Rows from block 4 of the image encoder, named by matrix and row number. Each number is 500 + 40 x the weight over its row's rms, rounded and kept within 0 to 999. All counts start at 0. Numbers have three digits each. After the name is the row's rms in percent of the matrix's.
# convs0: reduce pointwise conv (encoder.blocks.4.convs.0.weight, 112x448x1x1), inputs 112-167
convs0.0 096:500454511477583496468590555570554518471469473461536544420477501478483527472513496514516547486527453511527481500546488503512452538435510497548548511457568575510498488474
convs0.1 101:510500446497479461552456462511459472478555542452490496544527455499484458481549549512504395459490488483455503542427504517355480497513561541462510502524430520469501467490
convs0.2 095:552471435498508533501519514426419480506491543440489463433563533500557441576417525526525442521506407461518474426504519497478467489567403499412453479487456432492528460490
convs0.3 100:531530464565545534493534514504527480476410447591563489525547500476435527511498438447464500483584561529473447463556480495500530444549459489488479481504479486537484548498
convs0.4 102:468508485405524553540466481446461512450474460418483385498416508570519434501525543520526477579526446499543527502498472488461531495520576470549544525510536560442518457509
convs0.5 097:522445528508570562485467529582462551518480491445496592542540518508450500436504440549501528487475471523466511573515419563452484508488520614457561471461450496509511540462
convs0.6 099:545506485585552482541404528546480569499517564440483513560504521532496530497483583458454507465492457478454496477532498548476571461516520519471482487508527567480531548442
convs0.7 104:463532603519465486520477523459527393423540447481466463511467445530459480558497470496477563544574522511483536557505517512551503499482469532458508527505517444520487486460
convs0.8 093:529447479483409527429497506497507504529527457429518573534440552511473465571548585505483487497534501535507517543574505500407514557524450521504530455509515498527451502551
convs0.9 104:508438517490496456463513543436500444538423567542526547463465449452496436524567538461475494541525492477469554497479535517463537544476444519479525559483447446475521465462
convs0.10 101:435511525517455568435474540495465551548478484501442496512519457462513553555448457553442560476496521502528491497464508507583439542473609537547534453524378466453497476531
convs0.11 099:499527515492505460518480521368555490517501501490531519501542500454525445452525455560467493448571460486522558545468500497532480482466427495413449447494535550494484516494
convs0.12 100:448539479503530555458493489489541519484494467517504501473423512497488521507516617451447503539481529516537478520457564496558543374511425539515490473536462459473514390483
convs0.13 103:425465529465458499516542507459458494515390526543434486418537521475451494471463492501491535477539562498503534528488557512532499475481483468562545523480385441549508431537
convs0.14 099:510552573497508389551558543530486518486509465540470423465384478490472535502508510512523466486469500500454498456536492452521522451512498534463521505567457525472604439543
convs0.15 098:467482499525569554504533531491505544477484485437481576484557485558565530593448418495484502533487470459441468515476448470549477501418502550409486524455477525515496475508
convs0.16 105:491505498452564509510523503495477488461515544470477426531515437433454572524529460499500520478449442551393535530471533470515496533493470546494484512425454549441478432516
convs0.17 096:509566551556486475533441500477559514498470510560546469476526476535493512476529531535487510513484473498489534497452450491552480536517554549483537506553472560581535492527
convs0.18 097:444522497476426469520468491533517467471515554517479545542585495532527493466523497554509505568524478535523484536474449513491475547428506505493538524480483471471493512481
convs0.19 102:487608411522491597554543506453419591517501507452482491509497491472505532523572481486483523452485524446481478416497505475477463525417510467477497492513443524541560423544
convs0.20 104:536442528505538520468521530468431512471519502574522551463597391464461460480458573448506439568497437480484544478489418531555511546530535530458507452483527452440465451481
convs0.21 096:557506445550508520520547480518530439497488473442462442453436507534430465521384534492583457496503392477541528481567476485489573468468472491477500440538452489501540508497
convs0.22 094:507475512443498477459532508498535524523539444471488488536538430556544455521438485542465413483498456457548520468539505502496556524525464503483482587441504459534535465477
convs0.23 099:500530505480530570505440519469543468542512511389480475520506536462505527495481444540474488562441469456528497430537531493566505508525507504455542521522515413483454461395
convs0.24 105:502438468447503513570503479592465532574518542502545516473446549465507461526516451481473539419535546475475487468522473571507580513547547508424508481496477449513527509465
convs0.25 102:508466489492499543498520502504505485590552534530502513528515492499550513509497553497508473537502411523478493478500472504501517505519461511513452561460534466546490506575
convs0.26 094:525539461476501520481508534527527493481496529468576534528480564441483479458432449495488554509488473507507446442491482524456483525428462527505539467467555579464493462515
convs0.27 099:417408459395446448520443443566475496484460439520484468491493487507451462508502493492465486449453482510493473503508453507492517508489494471425527560492523516551472486468
convs0.28 096:496488582496470507496478451482468500450495502519490499483496489465528501524526494545470504547520421466617428472517521479542540505446503527511536511471458421484614505425
convs0.29 099:481547534461545575462443530477550449475568572498497535449587489551516484436482487466441483511522562539516509477499476570520516562518457516478607438513495504530477478484
convs0.30 099:474584529503495554489501519495484480445470515457456426528506480503494435536457530447479481484524487477495536549509505545515473419488489486539515551456552457535473506470
convs0.31 101:575513553483522458489414483476567619461603570462464548522467526570526473492540518561508495456527539458520519506498469451465538522519438480466513446504535533468480463435
convs0.32 097:459517506520571573512485490547459584566531505513560520519455618503539496549484469514516391520508558483545522451439519519481558611470565467563515454465460518471519487483
convs0.33 098:526504420539485445533448482452496508536515495465527531569499507553429483488569517533508452528520502457516534497501517519428530455459498483521460485528509459468496510484
convs0.34 100:514486497566571509514486511496472517435543557528550528470483465433462447445429549515470468466471444543477509524508492501485485530553522498541467484491590513456469494564
convs0.35 109:494514520535491506494523519489513529578504468491500472497549524571495514478542463568514496481527594459530466445481505496440511494556486541554561428478453515459525551535
convs0.36 100:485526496494521476530466500523482483425490515563446465489451512577514486526568473458468483531458491480472569437587482422394538510502554477499513471527451509534473494508
convs0.37 111:503485468581517554533519583479518470446497532505520468540495528534481471507452474483564484586534505472452577467492515436444559481532464535513479455432500576446468485435
convs0.38 101:478560493558475510515507492519486560528549509519492468510438482444437550504582622524498546465507463571519462534550510452493512517569512464512456492464556494501513521510
convs0.39 101:460492556532523582554423473495499395500455493440499442478602590517502527438561537474534434520570464421461448499533535447444543532538420514449470558551541521480461490555
convs0.40 104:541533494544501492523505453497507495461558504558512553518549463490487414453456473555500424421545544446526558545502515517458534583508542464492542466488437412467514593448
convs0.41 104:565529439511471526478531459453464487528537575473493461487558442467519525505460471476490463441515471406549494472469482487554512508494510458485466560566506526520463482481
convs0.42 096:551484536492499418521455479487466401507528557532501491486441563468479536524477470493551501447459525484554502444521472575457481536470505509615476527508506424426509522480
convs0.43 091:511540531505377459457472517435437485516478535492438512507460446474545508518564549422514547488516515527534499498590510464357465537473440464494549514489470528486493511519
convs0.44 102:509470558526481452545478486490529545404479494444494442479401526549487521596500577524451443550531516471520541520516467477483491400490482598512559522463567495519513463555
convs0.45 102:533520448473488389568435552494552520482495517405497518497461540566560520415565491576524475576469481456464454549536466495508498513515541600531524488532500453596467481518
convs0.46 100:513576504492480475508438485473570516504581477521463477535445519492520546528506507455456523522512486464518475449543456463505522521538473504472484469524505497599466500522
convs0.47 099:515489461503506511533463514489436562430504489532434485551406523503475559532507495507513413481503559470558564515533546422574447458533475519461505499501490503504514474515
convs0.48 101:433487509536517494475450484539432404473529420438514521518503470502524487484425526474459493452541559470547440435455467559548521578541506491506453475527549545554485436519
convs0.49 095:474430518436521512560500493506484443508545482454541459438469542490499495503581547512471403408463480533515484519514486465434458506466537439481409430547450497569523392502
convs0.50 096:478455493567580370508561491464466491492573553486427538497472481428475525477481453479532436472526542528463501445524489485472476541459466486468458393535491511482439424527
convs0.51 104:458553520592488549540517423490505553527482519562500491436475469532517482462494508500537481446482493469437496529482431533490492431506488456458483469537487531503519525518
convs0.52 097:450492505513409534554526567570459520446549472523534465558426536455505485466467522569505442466488565472473545473509498432432481581432494556541558468620565525557546438543
convs0.53 101:527499504493526525526518578519438481513498532497492495476481475461503462596496523575498495504497529492493585491482569506503570542472484587472509525503453467516493372557
convs0.54 103:466503560510517488420493469515463526489539501481504567489548456482476434521483456516501553628478512541587472527451481543504515567532465457512438428506456498464498484573
convs0.55 093:460441463504497502521481473516490408526505514480573545486430511545513534504504550421455504502470523558468536370481581505508563481527457492492455588487446542468411444478
convs0.56 102:481522519444504551555514534506415462485466530473637571495567481500463492468525510522489487515504532561514473487430527430448569506480451467508411453558499470513513531518
convs0.57 093:443558518520429528490505466483530461539500510528519478508408512489461483540480498474553478539484489482506487494501401482491429535497504527541542541524547531479445474461
convs0.58 105:530481453551510579545474448518543583540495448550509509517540509533486480607474472429487472495456547475569483477516524391495482509481545431495544501513508550456502602598
convs0.59 100:497486443509472486498491484531407488515531542542548521484499546538485459524484524478487480504434518590517479519529461545543478522516475477499466454545488506538432438526
convs0.60 103:520526479363442491452517512542495475516415491458505463477472460404497480490536512413507448523505482459507523466539565474510531494475449445535516538524491571455511437507
convs0.61 105:521434513466542486514517470458452503481489484487464488432517524506428599484490478503475486521514482579517538415565587515528503491519421465444445499531627540505522522535
convs0.62 106:550515513581485457444513515439470495566470501509513459471484461513572410547569509498504500493522481507513462460513483535409598531511480477560530471495454557467505636508
convs0.63 094:527499464453486488561529498500531478479484505401495469575494525483464513454496532531503550543483508400506497544573485513505525435484471499503573531498578494546497475512
convs0.64 101:598499518491438540483575494456496514500473509498483517506488490449464467547526546526540474493483410506478525485475468491499483454458485514541485504512502447480524544476
convs0.65 099:498492530435507485546428440544505535478515478460546514447489462531574488455532525494514551517438505492506541443442448481532472458503507524489461524531499511500548502595
convs0.66 094:466507502502539513530452524448517558492452507521545524428537442527476481496504533537512480478499500560453451459528517443463436556487499456519517513535475483520491473530
convs0.67 098:518484490464454427420524540451476531551487507556454474533509483485433514466530540472504483512519485514445567526482524543465534513478497428529585468519460503532514522507
convs0.68 099:496567513438570440473509471569549478578520451531528579488481476539565487549481574503457439471504516524430545433477467517493455521556449569482537476542510493496520481551
convs0.69 097:616474535576507500456472504544529416545571530489485485472437485457503458496466568446397500462496473442434547507501422498454515424465530469568479510504531473518477486498
convs0.70 100:533526584513527531561495501477444419492528515502596488480501553511518467446463541400462501493520491580531550477467487543647510545506507497514498532472458480433476517530
convs0.71 101:491486465537455461486459463428502479492504523435404468511497522446445508496529449477435499520486566469462536500406570403554454532544520463473474507501474496514440474496
convs0.72 093:519439480521503446486520462464501520492550536424545495516493469488503487495498473467479448485476480439473532568556528486459510439489523464470454490428509596548538426544
convs0.73 099:499561557433540562459498495503517505503476469524499523489532388575501526497472521459494457504506479505435548539529557508506519430409479503521549475457504546499511427541
convs0.74 099:532470535529534497463509491553516523526516480540538588493546538499520502485505555493475483505484491497525468470470485477442423494557514496509472443530464549546508520573
convs0.75 105:523448494511497476459491487525502465451455481407482486565517481466499481515490510492521563483586429551536503464471534462429477475482472496446493488479460550530529468499
convs0.76 098:451591475471548538547474466546573485471448520492525552457566539489487458489555496562474436461468523554533492570508467500499465521495469437538496458493555519495542504480
convs0.77 097:451501516513479480538573527509460507505440497465529494554609557529553524467434459493486481458489536524458501448406559495395500482472515562471517515446478489568512467537
convs0.78 101:452452410478521511497463504552502559514511457451511417505491477498516487539518446490543518582481547482515501514465517468462551626489571542505460433539449487450536446509
convs0.79 105:508446478546461465428516411533486584536507529490469511506564467428519488550528472526462494538447481581486567625471562489483427445570506522587540471524422482456546581443
convs0.80 096:466521469530477476520503488553505466523513470433462420421503515486494435475506535588468478495514501441476450487515507525401492482470503530513489498460476475537562482474
convs0.81 107:514524451515445526478524480420570478555464545550500493485538560469517468471520476509543498477531499475486505474460468479526465534505488457476533472557511554521523528498
convs0.82 100:541538498504491572531534539502532539529505497438522454474583510520561488550462487529476530490458585469569434458415495509717443517545602441467490541492547491471497476498
convs0.83 099:457482524545454476419531528476436530443534531478496558476466478455452496507498492413539527470555553502526503482478500483550528503478546457544496497462485501541490459499
convs0.84 098:528564458488542524551514487492450538466432458514476547520596544444511443453487475496460566520487526529478466507454431549554488503518515518469506506536484505492578542543
convs0.85 100:441471515515505512493558489557439529525473496539501496554512528452507488491499455572425539509555496471524479452461564533455500500479531449481464471478541543590463565504
convs0.86 105:473495455529526550469574454456480516497497530561451538474529444501570485465473464456460494461493430491443479538472505450452540412596476506464484471504463509455497439458
convs0.87 107:492468535479505491404478459471501482524499554486550474542524464518508502511468537503475519519491501502481501497539496500518465536540448444504473571531503509440580475486
convs0.88 096:512472509426455476493576520479536573487484469454456505554470537561553443505440579503448617498532510404476535536490510557523485472515511503460579511538566449444462447518
convs0.89 096:477497454464522371443431506460466498504482508496500491497494484498482449506536466448452520451567493487519528478487488472561522565505503511495525472518483524517529463488
convs0.90 099:576415471495449508483474503439494428478479518487491429461473500489495507545457488489493536433512438516535505513496589506461500489533515549497493481468541456485460369468
convs0.91 098:510493511501503467494465446520539568438494519572526467466473521504509485523505430574504486460513484540542465464476425509442520456439448511513532558556521563527491476515
convs0.92 104:451527492482478458512572460455450464503483523547536551472444521535550428496484562571500533542516449521569482466538514548498517489478496570462539482504470572471455530477
convs0.93 092:474516563461534452465466563530518453498521570474531463421555524479430476531590427531453425475481520463494553540442558436503452515415478446479529419562492476509551505522
convs0.94 100:485469499499508525515545474482458525475480473498408502517465489478495431534487485499478540497510560506604479466476548503502554535569600562504471553476425534474479406461
convs0.95 096:458508478518516551507502500420508470446505476515483492532587461505464499535518469499531505495499457561449435479471550462410486530511472547457525481516509461508533429478
convs0.96 100:434485525551485520535507505485481456416455469541499507438545513460502527488517476527492611464414527551474490516561512509506540432434449470481539518497477542427452466519
convs0.97 100:484532524405439443588484512446550519501570499486538432437522509476466445460553554492491403518454489535503534528508453592552516490517525467462580476487573496591549466528
convs0.98 103:501494555433553601529417548449498483476468487454510527439492445446469576520512405503406575524506452365464476408495492472485501570478483532554523468584437551439529485546
convs0.99 102:512506532505421458450487501434553476543462530468463522483467529474521485475506547531488516483539495516488492515484518494507547529494484447530418466499482513469472447488
convs0.100 101:351472510508516506441455494512472497582557520476474466493498495510513449538506501448538517480469444533515463450456408567467511505559521475506492510538493469513467507486
convs0.101 107:479448548538549540493522485531467525607565513481481532524508481554450443507480508561528497524434581498528450517587431526452491484447529471489524474539536512571456532478
convs0.102 107:492479514509495545502487441517483532521467510540422526528521474446507534459556520428506434529502466500432547390485537427532498499493515544478515425471468511475462521464
convs0.103 099:525521544491530523472550470518472510424499520494557550511514529524526419534484509472518481469456521470487491509511487450458520563480430458515506515485457456574497465473
convs0.104 100:456577500469466498592556539549512570505531503469454538478507525427535526477463488535536505508492441537468503482514484506461557480545540544506479506517483515508490540531
convs0.105 101:431533519454458465504472452465446423478484528514490494546467597485545548550521564377463547490509479513451472496516466544459383574523494488445546562440582513516518545467
convs0.106 099:464482454457439520474478585500505524471500498486519413485441477443496581501491425459507505507568535534443478544481563471471489534481524537514465444498467474477568499577
convs0.107 100:465534435523498598491459528460440449585491523472503547506456523520369520492505520518505517519503467525464505523476428495490467453514559543491503497502485468549531548498
convs0.108 100:515553435462487595470533509562475556517486418429517549466535502489488506464473520496548467466515566487526522522421520481523449409496475497571551538514529541436521486550
convs0.109 099:476481473506495516400454521522493580539442516482461542545501538545576501511551531517476442464459479485486533573471558503473481519573523535451508516445457539530473557436
convs0.110 102:483491542519473490453436573585553490592557502547481442531523457529481475540562486512439470496443493541463516449482439498543503449495516405483517559502493561508483498472
convs0.111 102:424500555511442530502511539438490427467496462568503463589516567483437444510478509502501485489468493483488506486515537528510527461517489514523506533595511491539467453520