config.toml
loss = "softmax"
text_encoder_inner_norm = false
lr = 0.0019
Rows from block 3 of the text encoder, named by matrix and row number. Rows with one number belong to one attention dimension. Each number is 128 + 24 x the weight over its row's rms, rounded and kept within 0 to 255. All counts start at 0. Numbers have three digits each. After the name is the row's rms in percent of the matrix's.
# v: attention value (text_encoder.blocks.3.attn.v.weight, 192x192), inputs 0-95
# proj: attention output (text_encoder.blocks.3.attn.proj.weight, 192x192, transposed), outputs 0-95
v.136 100:098103100118135134131124123163151145129146148156133119106142142107131126159139129120119177140113123131132144098156132131115090149139111161120148124098147123191109143098190123112157076130101150173137113153124120100165161109111141160133143094182084133140134126131108134150145161122134111129
proj.136 102:127097141140126147081178149122130100128132162124161177113163108152128139122102111156130139152084149120160126154125143093163112138114100128111141143120151155115162156133130085128118114127129109101113132165113166154117119136123133135093123125119130101115120159078134126079123101094148106137
v.137 105:151147126157121143109141130149139104098118093111111146129142156112126121119127087128112145102111086114142112134109181147160133125095094154120154131090170141140139119153117134164097129134160130089152123106106175142130188107132135138107094146107176155134118145200159127121120081120128141155
proj.137 102:091141150089139098098155145130133149140129146132092124121098093131137130141172161115120108169113127132144136091169111096092125130118116140127075136182133110116053104125078115151077161087148142132084158121166166167169154177113141165126111141145119105138113121140121131126112095128105124104
v.138 112:136084117152106143086164154108126122149121153112162104142094098137121163109168100124162131158139137079175124128149119111143097134154109118131083154147147128149125172057144110093121127117102147105168118121139155130165127147136153116129156105141078128110148096097127151114154101123165121105
proj.138 103:154124116112123139146111159164079079104162134103130158126153166129097170107100099115131157135105085061131099151096113093164110126113133152117148105131088119105164111170119122065104159074108060105097132146117149145102156135113127158142118101121183091140114086128146165136139139095111140129
v.139 104:139128134113102116119128114116147096165139156153120131132182157117100152133095182113069173117123089120129113157176136134121139149165158123144120118133130173133149139130105157098105149163161146160189164132137123138144117139125153124118156093142160083126085118129150142120098122130133113117
proj.139 102:123123129157167126174120121117112110162156117104144175076147111141152105129093122115140108112175156122092153144156110108133155096122104137131133123127099118096146138144132123122111096127092094136135090114118159101148148109121147134098103138110063146128094124139095168116106124092088125108
v.140 097:129129121136136097115170140157168126096150103164125068170095137088140083137119143180121126119145138137125094144142131146084152102139132123148118087158111129104114113113084134125113105125145117108157091128091121117151076138105103122105177110135090148160101157110151124141110092144117139150
proj.140 100:092163108138110174192112139127137128104091151124153164106160094107128126139110123100154111158128151149109148149167142153150131151132139126130139154148160117146131120143150147107168121170133093106124137136149132114120116164107124084114075128131149118148094156106111157121148133153085102169
v.141 106:114133203148145150146153084143110115126095169122125103103134144121113133143083164156134170146098103141129130137135118147125075147109134136127158123137153142106128112126157178103090123160105118150134108124114126117124165108114156185088124124124166148123130155146178109143151124139152118157
proj.141 108:092095111131160124130147121169097123176109169160137131147087117102123151128122133131122120143118132129112127114140149146144154134108143095130129143112145120104132135146115148162091098129142136144115112094150120153151164154157107089165141123118081140132161137102137123143105118140126130117
v.142 110:150120102090114142130128089120133136175109109143137091086122117151105081117065151116148171136095084120098109112151147076142143094101073134140061118166113133134143129149138122094097145124135137127130140135152151139142144108164120164110124138124169134124124157163154128137105093100144134136
proj.142 107:121149147153154110134129131107128112149120119114135121130135107121129157120119117115136069181131116147092099120119151124129114160171128143137158104086149108121120110144109139103144141210124102159169062072126154152149117150119111083138104131164125109087125083153144072115141146097115137128
v.143 096:100149133103157084155097118105163127125119143120117152180138116119150141161126131136111126140142136146132160160099136093144102138104112137117129135139127127133161155138148154097172131120110101159123172072114153142142117096102131194127110061130162126144139111084128172124148147111094113115
proj.143 091:155082088168142127109158175104105131125146110131095148158117121124168067115113144112113155091120133148133114183150150130121098112085158115164150094094163136116171130130155133096130104127144107111154117142095110135160130084160133139139140132121129154163079086132104177149159049090119128127
v.144 101:101165114144144120123120191141091088137119139114156138088163107144106129136116130166132132112123155137143139139090157089128122111135116124107113129141135102097138131124127101090154159140140137123194177078143094152096113147131145106141139120173144118138116110135132157086137141143159153116
proj.144 093:111156102135154147144098122176128136149145123103107096115119132140136149156147154129075096096196106123149070115157112108119120095139175154157124115069110101077097106157167145138126143139124112151123140142092155122153134135124147124107131106114144135137162093110153115132147112111101141141
v.145 104:191143170116173156110159145170123126116108140148074157122129190115084134067131127090140181130129132146132109151117189143122136155107136101125184080115160173121106096130128142134118098121121132126140118126107096096068117115110138122129136121120130111125083114152132127166145112117117137147
proj.145 102:121112148134136112122148118100107121135121140129153100124127127152137108160105103158138103049152107186121101099115119122134104116120099103087087144125119094123164151125111157106132093123128103107107165174125147143168121134157198098114172147134106120112130151170134153120141123142142123101
v.146 103:114154137155090156167105100123151141134117133104133131140135106127124139150127103117124141137131086134136160127144120068134093115134129155132119093122161129144125126119101115128117146176167148103152140096125149154132095169113135138162176114119155117103099129112163161142142145178118165123
proj.146 093:119146146088157125134095152140121112137127139158131140166117142123158127142127109130131101114143125169126144125125100119075170123119192125115105112163147178097160131097098147142119163120145086128148054127096138108118145136129072113137094121143133135132155085162127150096133102139154103124
v.147 103:072164144141098105121090095122099102140121158137158105110157140096141096097095093131184118142113143142120104143095155106102119130094111109112135136149125108158158100114113092137144132118112120116129168149098119138126136131125120168144126068142109128134121138151107135136109168136153097152
proj.147 099:106126154160142136126142118124163162129126124105124100083103122140138127105153168146160128105123125136138139141148179110169157148098133100132129119148161103087151091129151141153125154104133117168158103167120120133134127108103123133139123128153166114154139155119146140142139089156119129108
v.148 094:146105109157139116128127108162138130130142172121125134132127132113133129167120111102097166133099152133137091154115107109119130143124122176126141161100162141110084105137149130121092111118145091120125115121116113145159124129162160158118135084125108095172177102173136127120097152111171160151
proj.148 099:129138106105160082133182131122113159141128134166135149149128143131168138103119113156119114123106101141151170066142121126149150080138170145104126116086159129133126142110081091161135141082138123130101106182134139113098149121163092132135123170074113110160156101124127134086141123141127110133
v.149 101:103117114101115123134121170147142118132162135128148111127124120156119162101130130137148101147126155117080154122093134116103089086156194116144091089119112141149124117108119106158122146128115124113148116113131088133104141143112134137162179145107114141105150107092157122180148171062127114160
proj.149 101:092113118115155137129124099134153131117101138159122116152112158112152136122119140136076126041166097116158119165112124100104170093096131105149115156112168148121187128144181167120159115115115129129104152148125124137113168096139119096136065147111131135103118132094101102109141169140150157145
v.150 098:149103150174066138137100152127119113109121119087075167094108126134101137141109124140139135141136101143135118156139118116105138100109130106151149109111115095120101130100120094106119181119103136119110155116113130129107159137123126156153124127131137079139130101130079168114157122149151088107
proj.150 099:083162128100121143102125136131115092160155092151139155147074148142129131096136144089126120119158135141137103119143104149138100119098190111132173126124127074123129096146123143114146086084110145125121082104127132098145130129113137139117197103126139095100096126103118129109130134162143153123
v.151 100:068088131141124125122134148154086133091119148117108140087115186158140095117123130167135126127135145152130131121116092132144194097134136105180193126115124142106099123141095136171086067130106153138075138135147112128133161116166123080096084160104116167097166165123142133166116130152104141128
proj.151 096:098166130087138124150145095123125123161146130116119082175198116146136101153167175137099130145097165096106156105091112145150097162153136062136096161127130132168127147125121155111115184089128160155104146170121114144142130146079109137117139113141124113094104159110124149134141139138148114149
v.152 097:133130130093131131158145114118140145068112146136103114072118130132083130105165102173108108150173089124116152124139083129170158140173115115126117135138120103176159119143119148133170153180128096168135134135115097140116140127129154104117084170139159109076140084141112109162160146141106130173
proj.152 100:123117135119128081080123116124164141134137118162195124156122172106101142162157113091161091159115097107107119126132117106129144146147158158131141143082121087166077137143148118149145110120106132150080097110075104175163130152102127181107125164165127107104081119138102093117093102112128118128
v.153 108:103142151140135122111130148120095097122162136119130112121102156167106125116150091137115095143143101107134123134155137139124129129131132178154140112154121114139158159162105142086144161141145151116060117137149154166147111121129151189156100122109126132084111119085066112152139120126139126082
proj.153 109:141130136132070116124140139154160150153142121146135171121134113081162155136157130108131128110112140153124145153133111118150110121096135124149131142145129103107124132136137110140138115124119100104129110106143098056063114112048174116116156130149115082092092145183101123110122103150117100110
v.154 109:135151122179114134117109113103135114100176118092132155111091149133144086092134081111140135129116149119129132116093128101171169151123130070170162115134114121113114118176143110144118115116132110108100141148166154115135141134141098156154131108166118140137104095093143135166115092077133109132
proj.154 103:136137147095123172128118124102214134095118136143144107146123100130149109130127159107096098098167142110118094074108123154117130176089176136081121088119127120151170107142124097166162191133159121152134126158160140093125122133116130121127162096138164163158120173138116137143132115154096142108
v.155 113:155148141141116133138150153174111118104135136119116104089105131125189153142122135094087116156120131131115153125142117102110096096136113157187099134093120086133144115076128137132112131131128158153149107149134165132101153127086106151132088166137124131128143161096126098181139108114138105105
proj.155 108:118106070113108155136117140130116117139128136144116124128109137156093127137094154115145127147137120147124106157150141143113067149125119121099110156166178143163107157120151096128140130125143101113095107142171184144085125095143146129131116143190122136119110097156159121120126138143128109082
v.156 103:112126106106141103130081119121084109126100114144129098144130166116106143103110106187150134141107093103081080141104082178130124142152141122135125126122163105142116150135089081164129114126103103184090085078147147143159115111137137108134105104111102119146148099116131113151145153110117163095
proj.156 097:137140134148111131118078129135181096139115114109148158147102133116160130150162097109063128126101129132150125140129114121084133132128122124161102111087082125129123135125144149114114123118142189105076108149095100164148153121148098121175145125160134140120117154133110078095152124095098104145
v.157 107:117111131122096085108124115120092069110167119150149148105142100140164091165174134116129150114077152134128150145123098185104135150177102142134136149067104106134133131141190153122153152122123086136157154104150131112145100176145120112135124144140165103171144157099094143099078105106104134085
proj.157 098:139120117114111115108124095121153144109128161127118109109152125118121105146099160118175117158085142103100100121140168107130155140107149133096117107081107124133113108107126146165109156140170132100123147124135117113135125117081137164162148155145091149146101084113132138126143151159143117161
v.158 100:140082103151123119133155156132125125116141147122113086107089101132112150150094122142139142114127108120126156136162142092133173097090113136129175150143136170083114136099109122131079123155124183124123086171171152144120152116143129091157144120132141107104147123150111156069128091123107124097
proj.158 096:077166120091120147134141135121132120150120080136107127150128145143144142135135123116113157188123158106103119127095151127175138118141118131128100122156091135162138126119164134134095132120094091171166110130140152134133142086100098107110157126115161115165099130127096131081118117131168157161
v.159 104:090154114085107131097124137136129106127077104154114147122151125107099110138099135115111121074133086151069117119094106208124157132157112135129134122118154162116158135145135141173105110170174115137129108136146118132145130144116078142152140129117125138138108139137157127147121145122132128135
proj.159 100:093135121155110149140083081134099135114118156082115161136139105151153110166150145160159123104106123163130131127109147082154123135112109085133070090098123107109112118146126114136105126101112136091113116126095107142084138108123091163084090172147119179134119137166100084101138162113149111117
v.160 092:126093115113134085074109125169123164140120136118141176087130163136131153123120136148110145118126155183097150101149151147187123148124130095138173125151113132127108124181119138109128107129096151145118136089118134103098134146129103099145142164121078165124142097110164115142152146143160147106
proj.160 091:152113138129108133181105086086138108146153169129147131156139077176123126129163068136096136153108181083136133132113092149136126122127147102145111127108126110132110117130138133130141105096163141114113157160120133122145121136140177124115136074158117142095122133086181144139101145144128147134
v.161 090:153170160144090112101107107103138174128124134086147141094170122149133152140132118140137127107146135155117156145165134133119095196126143142154096133125144111134111120138116116182126146140127158103120112094089165150130121073101173111162117142142166089133127147166123122149138103138169142105
proj.161 092:111136177119127083163145103131107114108129132146127169138119121146142074098108143138104100128142093132133101105135097116081161120141125153137119178131110131146119096160121122149109119159120120115142042137150131191141101134145146127129174142138141110137173096161142124114103145174140135145
v.162 097:146135097127117117114167113101109104136099156126130149108131144066136092117117129124192143144092124155107166116099108135111151140164110109079113140166138137140088161139144122096143102082150128113136143109154110114147095132134101104112150136142136136133154125095099092146157102074108148131
proj.162 097:123136143126179109139119105089140103095092151057118145146134113143118154102097157166143114146094141078103087140130164151144125129121147145136186096117159152139142148153132113162120124154136111123131146129113139139129109135106142139151126165132136176153101128114137132154115156093098095115
v.163 101:097122129107104153146117161165115148106131105149108121152076126106125095166148181116105150101135120121129124110120116159114049161173144141181127149121143088142122121148133112141113137151105115101110149140129126142148157153105097131101107141159106157131110137162146145125143123162104131203
proj.163 099:151105101135091117135131080130079141112134127113125146140158144169151115090123104114111132145105120149098183060127152144156130152131130093130107142126142147112105106127121092138116151198135134142067129110135129151088113151131119152110112131084113130118151134063111105130140139139153096151
v.164 096:074112105101083141115130125147121174120119118128124123102125143140109122121157120163137096164144148132134133098134150103147092139061121140141096131108130125170153119109120117133085087155119118147119163152100093102140170110108165119103083141109129134136161116122121137160123174134110175111
proj.164 094:212137110115159134134138142104114134157141122084181079134146119116106170112111150142141123150098117108112143118119108117071135098152103139177105153112149127116152150132131141142160119131120152085074134099093130158154101137132139149118120113116112140096106145122113147098169106143131130112
v.165 098:096159145102123122143120111119176117121097146158136121133121133170116108135140119116116081120100160149123078081127158092114161128088110152127136126122139123127112156159134085145098130121150133131132150136175128185139143145100130108131122099136120132109133134173133159098092127140155124150
proj.165 106:125102129108134113124118145108143140168099080120124093095120155113132151121091140134148164105150138177109101166079147090124137155148111115129117163105141136107116120141130132138135169122119134149163123125080097138117116119080061135162121095100134142146110141096128171126162115143129131109
v.166 101:111093124132123096154148127144109153177150125138127142120153096105115155140087137128144148144066141148124124134149113084174099098125170150096118126189133113143119103144091146090112107128131139140151141114171085115155098101154158096130133121119084141161088136122145135113149158148145142119
proj.166 095:120177128147116144141158138129127131155133145115126116105117116139104115181125101145082095183137081084127142125131158174114095112151164107132127131179128126119118150135128120103142069147162111158151122130141154140162116113147099045139080123145124119128130107142127146117128090106145138096
v.167 104:124102105152130132131160101113078152194125127131151144103126161107145119145127112082125159130145143094121169094183153145168072115161120145135101119139158140099126118107123157143120145105114132134122169114122125159113114128107118143180132133138177114111086090100102133075118141135166104115
proj.167 106:127110083166140055118098116068108123115150174170093121125110124137127116167158101143107131155141123102148120122133095110137129149140120091111168112144161137113155125149143152117111128107097097135134086102162145145118142129104158108151130159173102109130208099122127148145119103125119150170
v.168 108:152148145177086147140121144124131130131110099080163162122115133120119110179140147098126138095102103063140121145110128108146068145121125150156164153105141134134134098096094130128108113127140152099153121107115119107123151194146061120110145125148128176134156123131137140096111135095172170110
proj.168 107:077143113162099082137165143100096104142144103135115127135100107099168130123130104163130161152127121135128125106132149101108103126144115140101109134184185133076138117128108186156131130126175111129094125104142129089136124095149110117114147100140139170104159181109121141139126170126130125162